config.toml
crop_scale_min = 1
beta2 = 0.98
weight_decay = 0.1
Rows from block 11 of a small image classifier, named by matrix and row number. Rows with one number within an expert belong to one neuron, the router's apart. Each number is 50 + 15 x the weight over its row's rms, rounded and kept within 0 to 99. All counts start at 0. After the name is the row's rms in percent of the matrix's.
Before each expert's rows are labels from the 100 images, of 14848, where the router gives the expert most weight on average: "patch colour" is the nearest of a few named colours to the mean colour under the peak. Only what is clearly more common there than usual is listed. The data: microscope photos of single blood and bone marrow cells.
# router: router (model.blocks.11.mlp.router.weight, 16x256), inputs 64-127
# gate: expert gate (model.blocks.11.mlp.gate, 16x64x256), inputs 64-127
# up: expert up (model.blocks.11.mlp.up, 16x64x256), inputs 64-127
# down: expert down (model.blocks.11.mlp.down, 16x256x64, transposed), outputs 64-127

# expert 7
patch colour: purple
router.7 110:42 20 62 52 39 50 52 46 32 49 39 44 15 29 51 63 35 49 34 39 48 59 66 73 48 52 50 26 44 42 41 32 41 70 52 68 49 29 52 56 66 66 49 32 77 45 45 69 29 34 52 48 55 89 50 29 49 61 88 49 44 55 31 64
gate.0 104:54 48 46 57 53 46 25 15 58 62 66 38 47 37 29 57 70 42 44 22 21 58 41 56 64 52 33 66 56 71 50 46 47 55 67 34 42 36 52 41 46 52 06 47 54 59 47 51 74 30 21 49 45 34 53 47 31 21 54 35 60 60 46 62
up.0 104:54 28 58 74 54 52 48 24 64 53 75 35 53 38 47 53 38 30 38 28 31 70 59 76 61 52 38 58 46 58 54 34 50 61 48 38 46 48 43 50 54 63 00 59 74 30 50 60 63 58 33 35 53 37 59 45 37 46 50 41 50 66 37 48
down.0 102:65 48 51 48 54 43 64 61 40 42 67 36 53 54 34 31 21 77 72 27 36 44 55 58 60 40 67 50 61 42 48 29 52 34 33 72 39 56 44 58 54 62 55 34 29 70 10 60 58 59 63 65 52 52 50 69 81 40 41 53 35 61 45 49
gate.1 099:54 49 37 56 57 46 23 54 20 42 24 44 28 62 21 40 50 56 33 51 45 40 30 64 56 83 94 46 28 50 33 36 25 50 53 49 10 57 62 66 23 44 41 61 44 81 40 66 55 73 45 84 52 78 48 65 76 74 61 49 21 33 64 81
up.1 099:54 79 27 45 46 72 77 43 71 34 55 56 64 41 86 70 55 43 59 26 48 69 67 25 60 31 32 69 89 46 47 46 72 21 41 47 60 74 59 24 80 71 50 35 26 45 62 27 47 57 29 47 52 25 49 56 36 28 35 39 58 40 58 36
down.1 098:41 44 42 39 54 35 40 59 29 79 48 62 43 54 67 50 31 28 70 59 52 78 79 56 54 54 36 20 33 78 48 54 28 44 51 38 54 63 12 64 56 39 43 40 54 56 48 38 56 62 92 55 62 62 56 39 31 68 45 58 66 49 33 82
gate.2 100:46 71 45 66 45 42 69 39 72 66 66 51 55 24 65 34 66 36 51 37 67 44 49 33 62 37 27 62 48 57 45 58 09 68 53 55 50 52 63 43 76 73 42 52 43 33 33 46 71 31 52 44 22 27 54 48 66 40 41 40 74 39 54 58
up.2 098:50 62 47 47 50 49 77 39 79 37 65 50 49 29 59 35 48 54 37 56 68 40 49 22 52 53 30 45 56 39 34 43 09 65 63 52 59 54 47 29 87 74 49 46 47 24 35 47 64 20 39 33 37 44 56 89 45 47 62 28 83 52 51 34
down.2 095:62 83 30 32 67 40 41 36 87 58 48 55 32 42 45 64 54 67 61 54 58 30 64 44 84 50 67 58 47 58 44 51 26 57 52 38 34 35 52 22 49 71 24 57 43 59 44 63 62 58 61 55 50 50 43 76 62 52 42 30 44 35 64 42
gate.3 097:50 56 42 25 60 24 38 46 43 54 29 52 53 52 50 66 51 50 45 47 35 36 71 46 64 88 69 28 18 53 32 41 53 77 32 72 32 49 42 91 26 40 28 53 35 66 39 33 70 67 19 65 72 73 64 47 63 51 59 39 36 61 23 60
up.3 108:42 61 61 40 33 36 25 54 36 51 27 56 45 39 56 72 33 53 29 59 52 48 62 73 55 63 52 20 21 48 51 43 65 88 57 58 69 60 33 75 43 50 46 34 45 75 37 41 48 46 25 34 76 85 55 44 43 63 80 52 48 71 42 46
down.3 106:44 59 42 52 39 54 84 60 72 43 71 44 71 27 30 46 41 54 33 37 62 76 48 71 11 25 51 67 67 44 61 23 76 62 52 60 44 25 60 59 36 47 36 34 61 57 41 45 53 67 18 39 58 70 58 55 58 27 59 25 78 47 40 30
gate.4 101:50 47 52 80 22 69 69 35 40 37 27 42 49 55 37 69 39 45 51 68 83 59 55 86 29 79 59 24 32 26 47 55 51 26 73 59 49 60 44 31 43 60 70 58 38 49 47 54 54 73 28 33 55 29 81 42 58 60 63 37 66 45 38 31
up.4 100:67 46 40 43 67 15 20 59 58 41 13 64 57 18 75 64 45 37 39 41 25 44 71 31 57 56 45 80 61 55 39 57 36 72 26 46 58 77 46 43 47 37 47 41 53 55 11 41 68 49 50 52 72 47 42 63 71 72 53 31 40 52 57 20
down.4 102:48 80 69 65 52 57 47 80 43 51 43 51 25 37 68 59 65 65 40 53 43 82 26 34 41 61 69 61 53 47 33 40 57 53 40 52 51 24 68 59 53 57 53 44 26 34 60 62 62 57 52 62 54 63 59 78 55 44 79 45 14 34 53 33
gate.5 091:59 37 55 66 32 58 72 39 31 29 46 35 55 48 60 60 44 57 47 64 57 47 64 40 14 28 41 47 50 13 37 44 47 58 87 54 59 47 21 61 67 43 48 71 53 53 75 47 13 45 66 39 55 33 83 24 44 45 48 51 64 27 30 72
up.5 094:46 51 66 67 19 55 65 35 41 64 20 51 51 67 64 60 30 43 68 33 54 67 62 64 01 33 64 54 66 22 38 50 52 47 94 62 35 33 41 73 40 52 77 58 31 58 59 53 45 43 46 52 28 49 66 36 54 52 54 62 58 32 46 55
down.5 094:33 32 62 51 31 67 68 32 69 51 47 46 50 41 38 59 43 40 80 90 72 45 30 57 32 28 19 25 39 38 49 26 52 49 29 38 52 64 34 57 63 54 44 52 84 34 74 15 35 61 41 46 78 39 47 49 49 98 37 69 43 56 54 27

# expert 5
patch colour: blue
router.5 107:53 42 74 20 60 56 44 68 65 60 39 39 80 44 65 33 54 50 43 27 72 64 41 73 30 47 92 21 57 14 26 70 33 38 37 41 63 49 57 67 69 41 44 63 41 54 56 76 46 58 33 65 29 52 59 72 66 35 49 51 67 69 49 45
gate.4 100:55 55 52 52 60 55 40 66 41 48 38 48 56 20 65 39 28 48 56 28 44 38 66 53 44 42 45 12 47 51 34 24 60 64 53 53 32 75 72 72 37 54 61 69 40 35 29 58 39 55 57 70 34 49 47 57 61 54 58 28 63 39 22 65
up.4 098:41 24 64 43 50 53 40 57 73 27 68 60 55 62 54 51 53 64 65 61 65 29 60 76 47 37 60 42 67 52 40 37 46 20 50 65 41 63 43 33 65 17 32 55 81 18 45 56 16 41 42 63 65 26 45 48 37 45 45 42 45 44 60 59
down.4 100:37 59 47 50 56 59 76 56 64 44 21 53 32 45 43 57 55 52 28 52 88 66 39 51 20 48 58 42 37 70 66 29 57 40 61 40 56 58 62 56 40 35 28 43 29 35 60 57 49 36 53 39 68 26 55 39 65 43 55 32 70 39 64 42
gate.5 101:58 59 69 55 34 66 54 67 39 75 73 38 60 43 42 44 29 07 27 28 46 60 39 62 43 47 09 45 50 49 41 46 49 44 52 76 25 49 57 51 60 70 31 32 25 78 58 77 48 32 33 50 54 87 34 33 13 52 70 70 48 50 45 41
up.5 101:48 37 60 33 25 42 30 56 46 65 50 36 78 62 40 41 22 28 29 46 57 71 30 82 50 32 36 27 29 59 48 52 58 39 63 59 35 65 83 56 78 53 43 16 42 72 67 81 50 59 15 41 55 52 47 25 13 38 64 86 36 58 46 58
down.5 102:59 30 13 28 56 48 40 62 43 70 61 51 61 49 30 47 84 47 62 40 48 66 69 32 49 59 58 73 66 57 52 38 48 66 59 51 39 58 68 48 39 51 48 43 26 27 00 45 59 61 65 55 55 73 21 63 52 36 45 23 61 40 57 67
gate.6 097:63 53 48 68 47 54 34 14 46 26 71 53 71 54 48 50 23 52 55 48 24 28 49 99 50 37 67 25 28 43 57 62 58 45 46 41 47 51 57 74 58 83 35 48 44 77 36 61 43 48 47 66 84 48 48 25 33 24 60 49 45 64 48 41
up.6 093:76 51 45 60 37 61 48 25 54 39 66 65 90 46 70 43 36 37 58 55 29 37 52 70 50 33 70 18 23 50 59 73 56 40 51 45 55 52 49 82 47 60 29 63 60 77 45 53 36 60 34 60 73 44 45 36 40 31 64 53 41 62 51 41
down.6 099:84 47 47 53 62 45 56 26 46 56 13 45 39 74 37 56 62 55 33 54 37 51 36 47 53 64 75 51 46 54 85 40 44 26 68 62 59 76 33 15 38 41 37 42 66 44 27 49 44 22 60 38 51 57 46 30 53 39 64 32 65 30 36 69
gate.7 105:28 61 69 47 39 54 34 39 52 42 47 45 55 59 41 42 42 48 67 55 36 33 55 60 60 49 65 40 51 48 62 42 40 76 47 60 57 48 29 47 34 77 21 74 60 60 46 36 56 61 60 49 38 41 52 45 56 70 39 61 58 36 49 37
up.7 107:47 69 79 59 19 57 45 73 49 50 54 64 24 35 65 43 46 42 39 51 47 16 41 45 49 54 59 59 55 44 58 45 55 71 71 49 66 70 47 50 37 77 59 64 46 45 56 52 29 39 68 59 53 38 32 53 62 59 48 30 28 37 44 38
down.7 106:53 23 39 58 68 59 38 40 40 57 42 40 44 70 43 75 61 71 41 71 44 55 34 48 39 62 56 91 41 37 64 54 56 28 64 24 56 64 55 47 48 36 61 50 85 54 43 32 38 39 56 40 63 33 84 31 33 63 60 30 42 34 30 49
gate.8 103:35 50 32 67 48 41 53 63 60 57 29 43 46 23 58 33 57 66 56 57 72 46 46 33 39 48 42 60 34 39 45 64 43 24 62 40 61 63 55 26 59 75 58 35 13 27 50 66 31 73 65 34 30 49 58 71 62 46 61 59 38 70 51 76
up.8 104:77 31 47 64 48 44 15 38 33 36 73 47 39 62 57 53 57 57 15 41 42 43 78 70 46 57 69 16 45 63 51 51 61 54 78 46 51 36 24 99 23 42 43 48 44 58 09 35 51 55 64 68 59 54 73 33 49 37 59 30 51 39 35 34
down.8 105:32 66 60 56 25 48 99 38 80 61 26 30 71 55 88 25 73 53 43 59 52 42 63 56 28 41 32 68 56 34 55 91 47 42 51 53 58 66 47 55 83 39 72 60 39 33 90 88 56 31 32 35 45 27 31 38 24 50 38 65 55 71 44 57
gate.9 101:64 33 44 50 62 41 43 41 36 21 72 52 64 61 54 57 44 48 72 37 54 52 46 67 66 40 41 42 56 43 60 53 51 28 53 63 37 46 41 48 55 62 35 39 30 34 37 37 42 52 46 58 83 46 50 66 30 58 58 50 67 55 51 37
up.9 101:36 67 57 45 31 69 45 49 41 76 27 53 34 37 64 40 69 61 41 63 35 60 49 33 57 67 72 41 30 66 34 49 69 95 67 41 50 44 43 53 38 49 46 50 67 75 54 41 68 44 50 36 13 52 39 31 72 52 34 51 47 35 53 60
down.9 097:36 84 82 64 62 76 54 47 42 43 62 36 51 53 78 69 37 63 60 54 62 55 62 46 65 51 47 51 53 40 30 46 57 58 51 53 45 50 32 61 40 33 58 40 34 43 81 49 52 41 35 65 43 59 74 50 72 50 70 51 56 37 59 67

# expert 2
patch colour: pink
router.2 099:62 60 69 32 62 55 59 77 53 48 43 39 47 46 50 42 36 31 49 49 38 73 38 19 38 50 69 47 48 82 53 31 40 47 54 58 26 54 30 45 53 48 42 37 53 60 30 67 25 30 43 46 51 72 23 40 68 51 16 56 28 77 51 49
gate.0 108:52 38 49 37 59 53 35 29 55 83 63 51 63 44 46 24 50 77 42 55 70 63 44 57 67 54 59 52 48 72 63 55 55 44 45 58 35 30 43 58 54 36 35 30 48 36 66 88 39 53 49 21 39 40 36 64 52 36 50 70 53 47 55 49
up.0 102:33 78 50 48 39 66 42 60 65 71 59 32 44 26 48 46 60 71 49 65 69 47 53 40 61 71 64 56 55 51 65 55 62 44 50 43 62 66 46 40 70 45 74 25 63 54 71 69 81 34 32 24 19 65 50 44 52 60 16 66 47 63 55 54
down.0 100:47 52 57 95 48 58 48 48 78 29 34 55 44 61 42 62 53 42 53 68 52 42 48 47 32 52 70 27 42 29 54 66 35 69 70 15 28 42 89 45 71 79 53 51 68 37 58 43 47 34 36 53 48 43 74 41 47 58 68 81 32 27 32 54
gate.1 106:47 42 56 52 50 52 48 22 79 94 69 31 52 47 38 27 34 57 43 55 71 54 35 50 66 39 58 47 56 49 66 42 58 43 53 47 46 17 69 55 74 40 43 17 50 29 75 61 41 44 56 32 27 49 35 53 36 49 45 76 44 58 50 65
up.1 097:56 53 52 51 58 51 57 53 52 30 49 50 48 59 62 60 53 24 47 13 30 53 62 53 35 38 43 45 38 34 28 38 26 66 64 43 43 35 67 58 23 66 31 74 46 50 40 24 27 58 60 76 77 47 61 47 56 57 73 35 41 42 32 46
down.1 099:58 58 51 25 45 41 53 45 20 54 77 47 48 69 64 28 37 34 44 46 47 57 53 51 65 55 51 69 68 73 47 47 41 35 42 69 74 35 30 54 44 56 38 58 50 67 49 38 27 31 74 43 57 52 26 65 85 60 26 51 53 74 66 52
gate.2 103:39 40 54 45 56 70 52 44 84 43 55 39 65 45 56 27 45 49 40 62 48 43 30 42 55 34 57 60 55 60 52 30 41 37 28 69 55 51 32 41 42 37 29 68 67 45 57 60 57 57 73 79 77 39 50 45 85 37 41 51 40 56 34 60
up.2 103:67 47 37 50 41 68 36 47 72 51 48 40 82 52 53 23 45 49 44 56 43 51 34 43 31 41 67 73 58 61 59 27 30 53 35 60 44 57 48 49 51 43 27 81 63 38 76 53 56 56 53 80 85 30 63 37 85 39 43 40 51 40 28 37
down.2 100:66 68 62 38 53 42 44 59 59 26 65 51 35 30 61 40 61 39 46 51 40 36 34 27 69 42 16 59 37 36 44 31 41 53 30 49 49 60 79 27 52 57 79 62 40 60 43 47 72 45 53 53 57 69 52 47 57 75 40 37 36 48 23 78
gate.3 091:41 62 58 56 43 81 28 32 62 66 40 43 56 45 40 45 69 47 60 58 48 45 63 51 41 90 63 49 42 61 45 51 58 46 56 42 50 19 75 33 49 48 48 48 51 43 83 59 63 39 57 37 20 25 63 47 36 37 29 91 41 45 48 58
up.3 090:53 39 55 62 55 40 49 79 46 46 39 75 60 53 62 67 44 43 46 34 19 49 28 43 39 27 49 35 49 40 52 49 53 72 62 51 38 79 64 71 44 47 54 59 47 67 41 51 25 60 56 67 90 55 57 45 51 45 87 37 56 52 43 49
down.3 090:45 69 72 45 50 39 26 61 15 49 61 68 40 50 54 54 65 27 34 38 30 63 50 45 65 50 44 52 45 69 50 31 67 50 53 29 67 49 52 41 38 42 40 25 49 71 60 20 56 44 49 46 53 55 43 58 45 47 50 23 32 57 59 33
gate.4 095:54 41 53 53 61 50 45 43 33 09 61 66 47 40 60 49 81 45 47 50 55 51 55 39 61 43 35 27 61 42 29 65 48 82 40 58 52 45 61 55 47 43 39 53 23 60 24 46 70 53 52 43 65 54 58 40 25 43 40 46 74 61 62 44
up.4 093:49 62 55 51 58 64 56 44 62 85 53 47 32 59 37 47 35 47 67 49 45 37 53 61 47 70 73 65 31 63 59 51 62 13 65 38 53 44 50 43 48 43 47 42 70 47 80 47 49 42 57 55 29 42 50 56 73 58 54 69 26 39 32 75
down.4 098:42 55 52 24 32 33 34 71 40 59 56 82 31 51 52 46 58 44 45 46 20 57 70 41 58 66 37 50 50 44 59 23 65 54 55 51 30 60 41 66 27 26 42 32 49 59 58 25 45 38 40 36 47 76 41 66 28 46 64 70 27 58 45 60
gate.5 097:51 30 54 36 57 53 21 57 51 24 85 62 27 26 42 57 57 32 39 41 49 57 37 35 53 46 51 60 44 15 50 66 54 65 35 61 49 46 42 51 34 45 37 71 50 60 35 33 60 55 54 72 70 58 43 52 49 26 51 52 67 37 41 42
up.5 095:41 66 52 80 30 59 43 35 39 67 33 35 77 65 66 37 47 65 65 62 58 29 53 61 56 62 49 37 30 73 45 41 43 14 39 47 49 55 60 51 42 45 47 56 79 43 75 73 41 47 71 33 33 39 52 40 46 39 53 64 35 56 35 49
down.5 096:79 49 42 20 41 17 67 52 31 46 27 53 30 54 64 55 65 45 46 63 61 73 72 27 52 56 36 53 45 58 44 51 56 52 56 54 45 45 15 45 30 62 53 61 64 56 46 28 54 48 51 51 43 54 44 44 64 43 57 40 64 67 63 46

# expert 14
patch colour: pink
router.14 103:32 71 69 49 48 22 61 68 23 77 37 44 64 61 41 48 54 33 58 58 40 53 42 58 57 49 27 40 40 51 45 66 51 41 59 57 72 33 57 33 38 15 48 51 68 45 62 62 36 25 34 44 47 67 28 57 74 40 45 63 49 55 53 55
gate.0 102:66 73 75 52 52 66 59 37 61 55 33 44 55 61 57 75 40 30 36 55 33 73 40 71 57 36 89 53 54 60 24 44 56 25 36 34 41 48 40 74 73 36 59 37 68 78 59 57 35 37 52 09 41 42 39 39 71 48 29 45 20 36 56 42
up.0 107:58 40 63 45 61 66 74 53 76 75 36 53 30 48 46 54 57 40 30 49 63 68 32 63 41 48 73 56 56 55 32 46 49 32 34 49 51 52 39 85 68 40 51 46 67 68 55 49 31 21 52 34 41 35 37 31 59 56 22 56 19 28 60 67
down.0 098:67 43 32 56 41 35 56 53 50 13 18 62 52 61 63 63 47 48 52 35 70 54 46 45 50 23 25 19 24 46 78 50 76 62 55 31 47 25 57 53 44 89 74 53 53 38 55 59 44 56 60 48 29 60 53 72 56 35 59 66 58 39 22 60
gate.1 103:39 31 47 50 37 47 68 61 43 54 31 67 43 68 44 38 67 76 75 60 84 39 53 43 45 60 58 50 77 59 57 25 52 53 21 44 50 68 72 36 46 51 52 66 62 28 19 70 76 58 52 76 39 65 53 87 75 59 65 42 37 60 77 58
up.1 102:61 57 64 57 47 51 35 39 55 28 58 32 63 38 64 62 36 26 34 50 26 45 57 54 51 32 56 40 27 45 57 66 44 49 71 63 44 17 28 74 72 41 41 32 42 81 71 17 42 47 50 46 60 40 50 31 19 43 45 62 63 48 19 39
down.1 102:37 40 36 50 62 20 56 78 31 66 41 52 61 60 41 52 40 45 17 47 68 37 64 38 50 56 30 62 46 75 44 25 45 74 56 48 36 68 47 47 68 83 37 66 29 46 57 36 39 50 63 60 44 45 75 48 53 60 33 61 23 51 35 64
gate.2 101:55 30 50 50 54 37 77 47 31 43 60 62 36 30 28 55 54 42 40 72 51 61 51 23 46 36 32 36 37 59 40 58 52 60 14 56 64 37 52 45 66 48 48 44 58 34 62 64 45 46 81 40 41 47 62 62 54 36 10 41 81 52 27 54
up.2 105:46 37 44 49 54 36 75 48 26 48 39 24 42 58 48 50 66 38 38 65 39 66 48 24 45 57 22 54 39 72 40 59 59 43 14 53 69 35 46 41 57 41 48 39 50 26 59 73 47 52 67 40 46 40 72 52 52 45 28 46 66 49 59 63
down.2 096:37 69 68 73 58 75 75 44 46 52 53 48 55 88 52 29 73 61 58 40 46 65 36 88 33 45 61 40 44 43 70 49 45 39 58 45 50 27 55 51 62 69 39 66 68 46 76 61 48 44 33 15 32 34 44 37 45 28 42 60 74 23 60 30
gate.3 094:46 55 54 71 52 59 39 32 40 31 60 35 55 62 57 23 43 58 59 49 48 40 49 42 45 30 74 62 58 51 57 58 54 35 51 44 34 32 52 60 29 25 52 61 30 44 60 51 44 56 65 58 68 55 44 51 44 39 33 42 32 63 46 38
up.3 091:61 57 47 47 36 74 55 84 55 67 29 64 64 43 38 44 34 67 58 48 70 45 49 87 39 57 38 25 67 68 47 39 38 57 61 50 56 80 66 33 59 61 42 48 53 56 34 51 38 36 22 58 61 46 43 58 52 76 68 41 53 68 51 41
down.3 100:43 57 74 67 24 45 71 41 57 52 52 70 44 64 44 43 45 43 37 41 42 48 19 66 42 41 63 51 60 37 49 55 75 40 49 45 49 05 44 49 55 69 35 64 58 44 70 77 48 48 40 35 85 52 49 45 36 47 52 38 43 62 78 88
gate.4 100:68 54 79 31 56 44 58 65 29 43 46 49 34 42 51 55 64 32 29 27 28 61 48 56 55 60 29 56 74 54 45 56 37 48 19 69 71 42 57 40 50 29 45 52 65 79 73 38 53 57 50 47 46 49 42 65 56 46 18 34 46 36 54 55
up.4 101:38 45 50 67 50 33 27 50 33 28 40 60 58 39 70 42 51 47 61 49 44 61 60 77 59 54 62 25 58 47 72 31 43 57 79 40 49 64 52 36 37 78 82 49 28 40 14 52 34 59 45 60 49 67 39 41 60 86 52 46 53 49 49 37
down.4 104:62 82 54 48 67 82 61 65 32 61 40 48 52 60 79 26 23 35 44 45 47 32 60 59 27 61 59 67 68 72 33 40 28 23 37 24 18 53 40 69 50 58 48 59 47 55 60 47 56 23 80 38 77 76 17 73 49 53 26 32 40 25 29 42
gate.5 118:36 29 75 60 67 61 64 29 70 24 53 41 44 56 50 51 48 61 58 65 54 47 46 42 61 21 56 45 71 60 53 56 55 52 52 56 52 26 13 37 76 27 65 36 44 23 61 66 41 56 28 37 39 57 43 71 38 48 48 37 93 58 74 45
up.5 122:55 83 39 55 69 56 43 78 46 48 59 84 60 37 69 33 37 49 45 32 43 28 69 62 34 64 59 64 52 33 29 55 44 40 35 57 31 56 65 66 27 68 33 48 43 64 44 44 42 65 70 83 58 43 45 52 82 59 49 34 26 30 33 34
down.5 107:31 24 38 52 53 43 41 33 27 30 46 31 70 64 58 48 59 50 62 37 20 43 69 53 76 48 51 56 72 55 32 34 49 33 43 86 52 64 38 55 35 53 47 31 07 71 21 69 53 61 49 44 60 51 36 69 65 45 59 51 49 93 81 40

# expert 10
patch colour: purple
router.10 109:70 45 55 64 51 48 40 25 42 46 43 32 24 31 47 52 62 45 45 82 55 68 53 51 39 46 37 56 45 41 56 56 35 43 50 30 47 64 35 63 67 48 55 68 37 73 29 45 51 49 67 48 52 57 46 41 25 58 27 66 76 34 76 61
gate.0 090:37 40 49 33 65 70 54 51 26 35 90 59 50 56 32 67 77 59 43 57 61 61 37 48 48 44 35 32 63 53 71 34 68 43 33 51 69 51 53 19 43 54 22 60 51 18 36 41 59 61 41 46 76 40 26 62 59 52 72 42 52 39 39 52
up.0 089:41 27 46 35 47 61 54 44 26 51 80 57 55 61 50 48 68 53 65 45 82 51 28 47 56 24 41 33 40 54 69 47 67 46 32 51 75 52 66 38 57 43 34 35 41 25 50 48 53 92 52 43 53 45 38 73 32 33 67 23 59 47 42 39
down.0 092:75 75 36 78 56 77 50 61 17 48 34 45 64 60 22 44 58 52 85 34 71 38 85 51 43 78 44 34 51 57 51 47 54 67 71 55 22 16 65 42 30 41 66 76 50 22 31 64 46 72 57 32 17 52 41 45 77 43 47 45 55 39 41 59
gate.1 094:23 41 34 40 30 51 58 45 39 40 37 36 38 32 70 70 19 57 51 24 44 43 61 49 47 68 27 46 36 46 47 46 38 38 44 47 82 68 63 38 45 43 57 58 62 76 45 46 72 56 49 44 55 39 47 79 29 47 46 68 42 45 24 48
up.1 087:36 66 47 78 58 55 45 48 86 53 53 49 77 58 43 43 58 52 62 38 84 42 48 55 66 48 44 68 47 79 36 53 57 62 34 27 51 36 67 44 42 46 51 34 51 27 57 81 48 51 24 62 41 32 48 49 58 36 53 61 53 60 65 59
down.1 094:58 46 52 26 48 38 64 61 85 56 72 59 89 30 72 42 70 40 46 43 15 50 70 56 35 40 42 47 82 33 27 50 49 47 43 50 27 60 66 30 49 45 26 38 55 56 40 92 62 31 30 68 68 65 37 46 39 49 41 59 49 54 69 45
gate.2 095:47 71 47 36 42 60 92 55 48 44 30 57 57 39 86 50 48 53 49 38 63 56 52 23 37 41 27 73 62 29 74 43 45 38 42 52 55 52 53 09 60 42 66 62 61 54 46 75 76 37 59 52 35 54 63 40 62 56 32 61 52 44 51 52
up.2 100:56 51 60 33 34 54 67 50 50 35 35 57 40 55 82 54 55 48 40 62 48 66 34 15 24 48 25 77 44 48 50 29 28 30 54 41 58 47 46 30 65 20 50 63 95 57 76 58 46 44 79 28 36 60 81 14 68 74 35 67 50 59 43 56
down.2 097:61 64 45 29 40 32 44 49 40 53 68 45 26 37 35 65 27 44 47 73 48 62 60 67 48 76 20 43 57 79 60 07 29 41 73 50 92 51 31 67 61 48 49 40 39 38 38 33 42 49 58 63 75 44 46 39 59 58 64 35 43 52 43 48
gate.3 100:34 82 47 26 59 52 20 46 31 39 21 33 27 51 35 27 59 58 33 43 27 37 45 52 60 74 54 44 60 63 60 65 14 36 56 25 50 51 51 53 35 51 50 57 62 80 57 57 16 51 39 49 44 77 43 58 66 62 64 75 50 44 64 56
up.3 105:00 47 33 50 63 44 29 28 51 50 24 17 43 48 34 33 85 81 49 48 33 32 31 55 48 63 46 39 33 65 68 66 31 57 36 37 42 50 24 41 58 32 59 41 54 28 59 58 40 78 32 53 59 33 41 62 49 49 56 61 62 57 43 52
down.3 101:51 52 71 40 37 65 56 36 52 59 73 54 56 47 49 31 50 72 64 49 58 30 30 52 67 49 44 53 62 57 56 15 46 58 67 50 65 64 68 59 52 55 25 72 50 74 64 39 41 48 35 12 82 46 43 49 49 57 74 36 65 62 76 31
gate.4 107:52 32 58 34 35 48 24 52 50 52 34 34 61 62 58 54 74 60 28 52 23 62 40 40 31 68 51 57 33 50 50 42 39 61 71 53 47 46 75 61 51 35 53 67 53 70 54 48 54 34 59 27 63 52 55 12 48 63 37 61 38 58 38 83
up.4 104:23 44 56 42 56 66 66 40 70 63 55 20 37 38 44 54 78 76 48 67 91 49 36 51 46 58 47 60 73 58 73 22 50 59 44 54 63 46 25 23 63 31 61 64 76 34 70 38 63 32 44 45 36 44 21 55 53 38 48 73 76 55 53 52
down.4 103:63 74 65 49 55 68 41 69 67 61 52 65 40 69 72 51 45 48 61 77 72 54 40 38 27 63 34 45 47 47 49 48 56 63 48 61 26 78 50 41 47 69 69 43 48 42 62 49 48 55 17 77 52 69 49 60 59 73 66 34 77 45 59 27
gate.5 108:50 56 52 38 52 45 29 38 32 61 57 28 46 48 53 60 50 44 35 63 22 61 57 78 56 83 54 42 57 54 43 94 48 42 66 32 61 48 65 70 43 20 48 60 46 71 62 37 12 54 39 30 56 67 83 58 40 35 48 49 62 21 69 61
up.5 110:55 20 32 78 48 59 46 35 46 56 77 62 48 69 51 47 54 73 59 57 75 49 20 54 69 36 34 72 31 56 35 21 57 50 69 48 38 45 64 63 62 51 35 77 46 47 36 59 71 32 49 39 51 13 47 68 43 67 57 59 41 65 60 48
down.5 106:52 47 46 49 70 20 54 66 44 30 41 47 48 46 55 48 62 22 50 16 33 50 61 60 20 46 39 54 62 38 33 43 28 46 48 52 61 51 36 29 47 49 68 44 37 56 48 36 42 44 50 68 40 49 43 40 67 71 35 38 70 43 52 46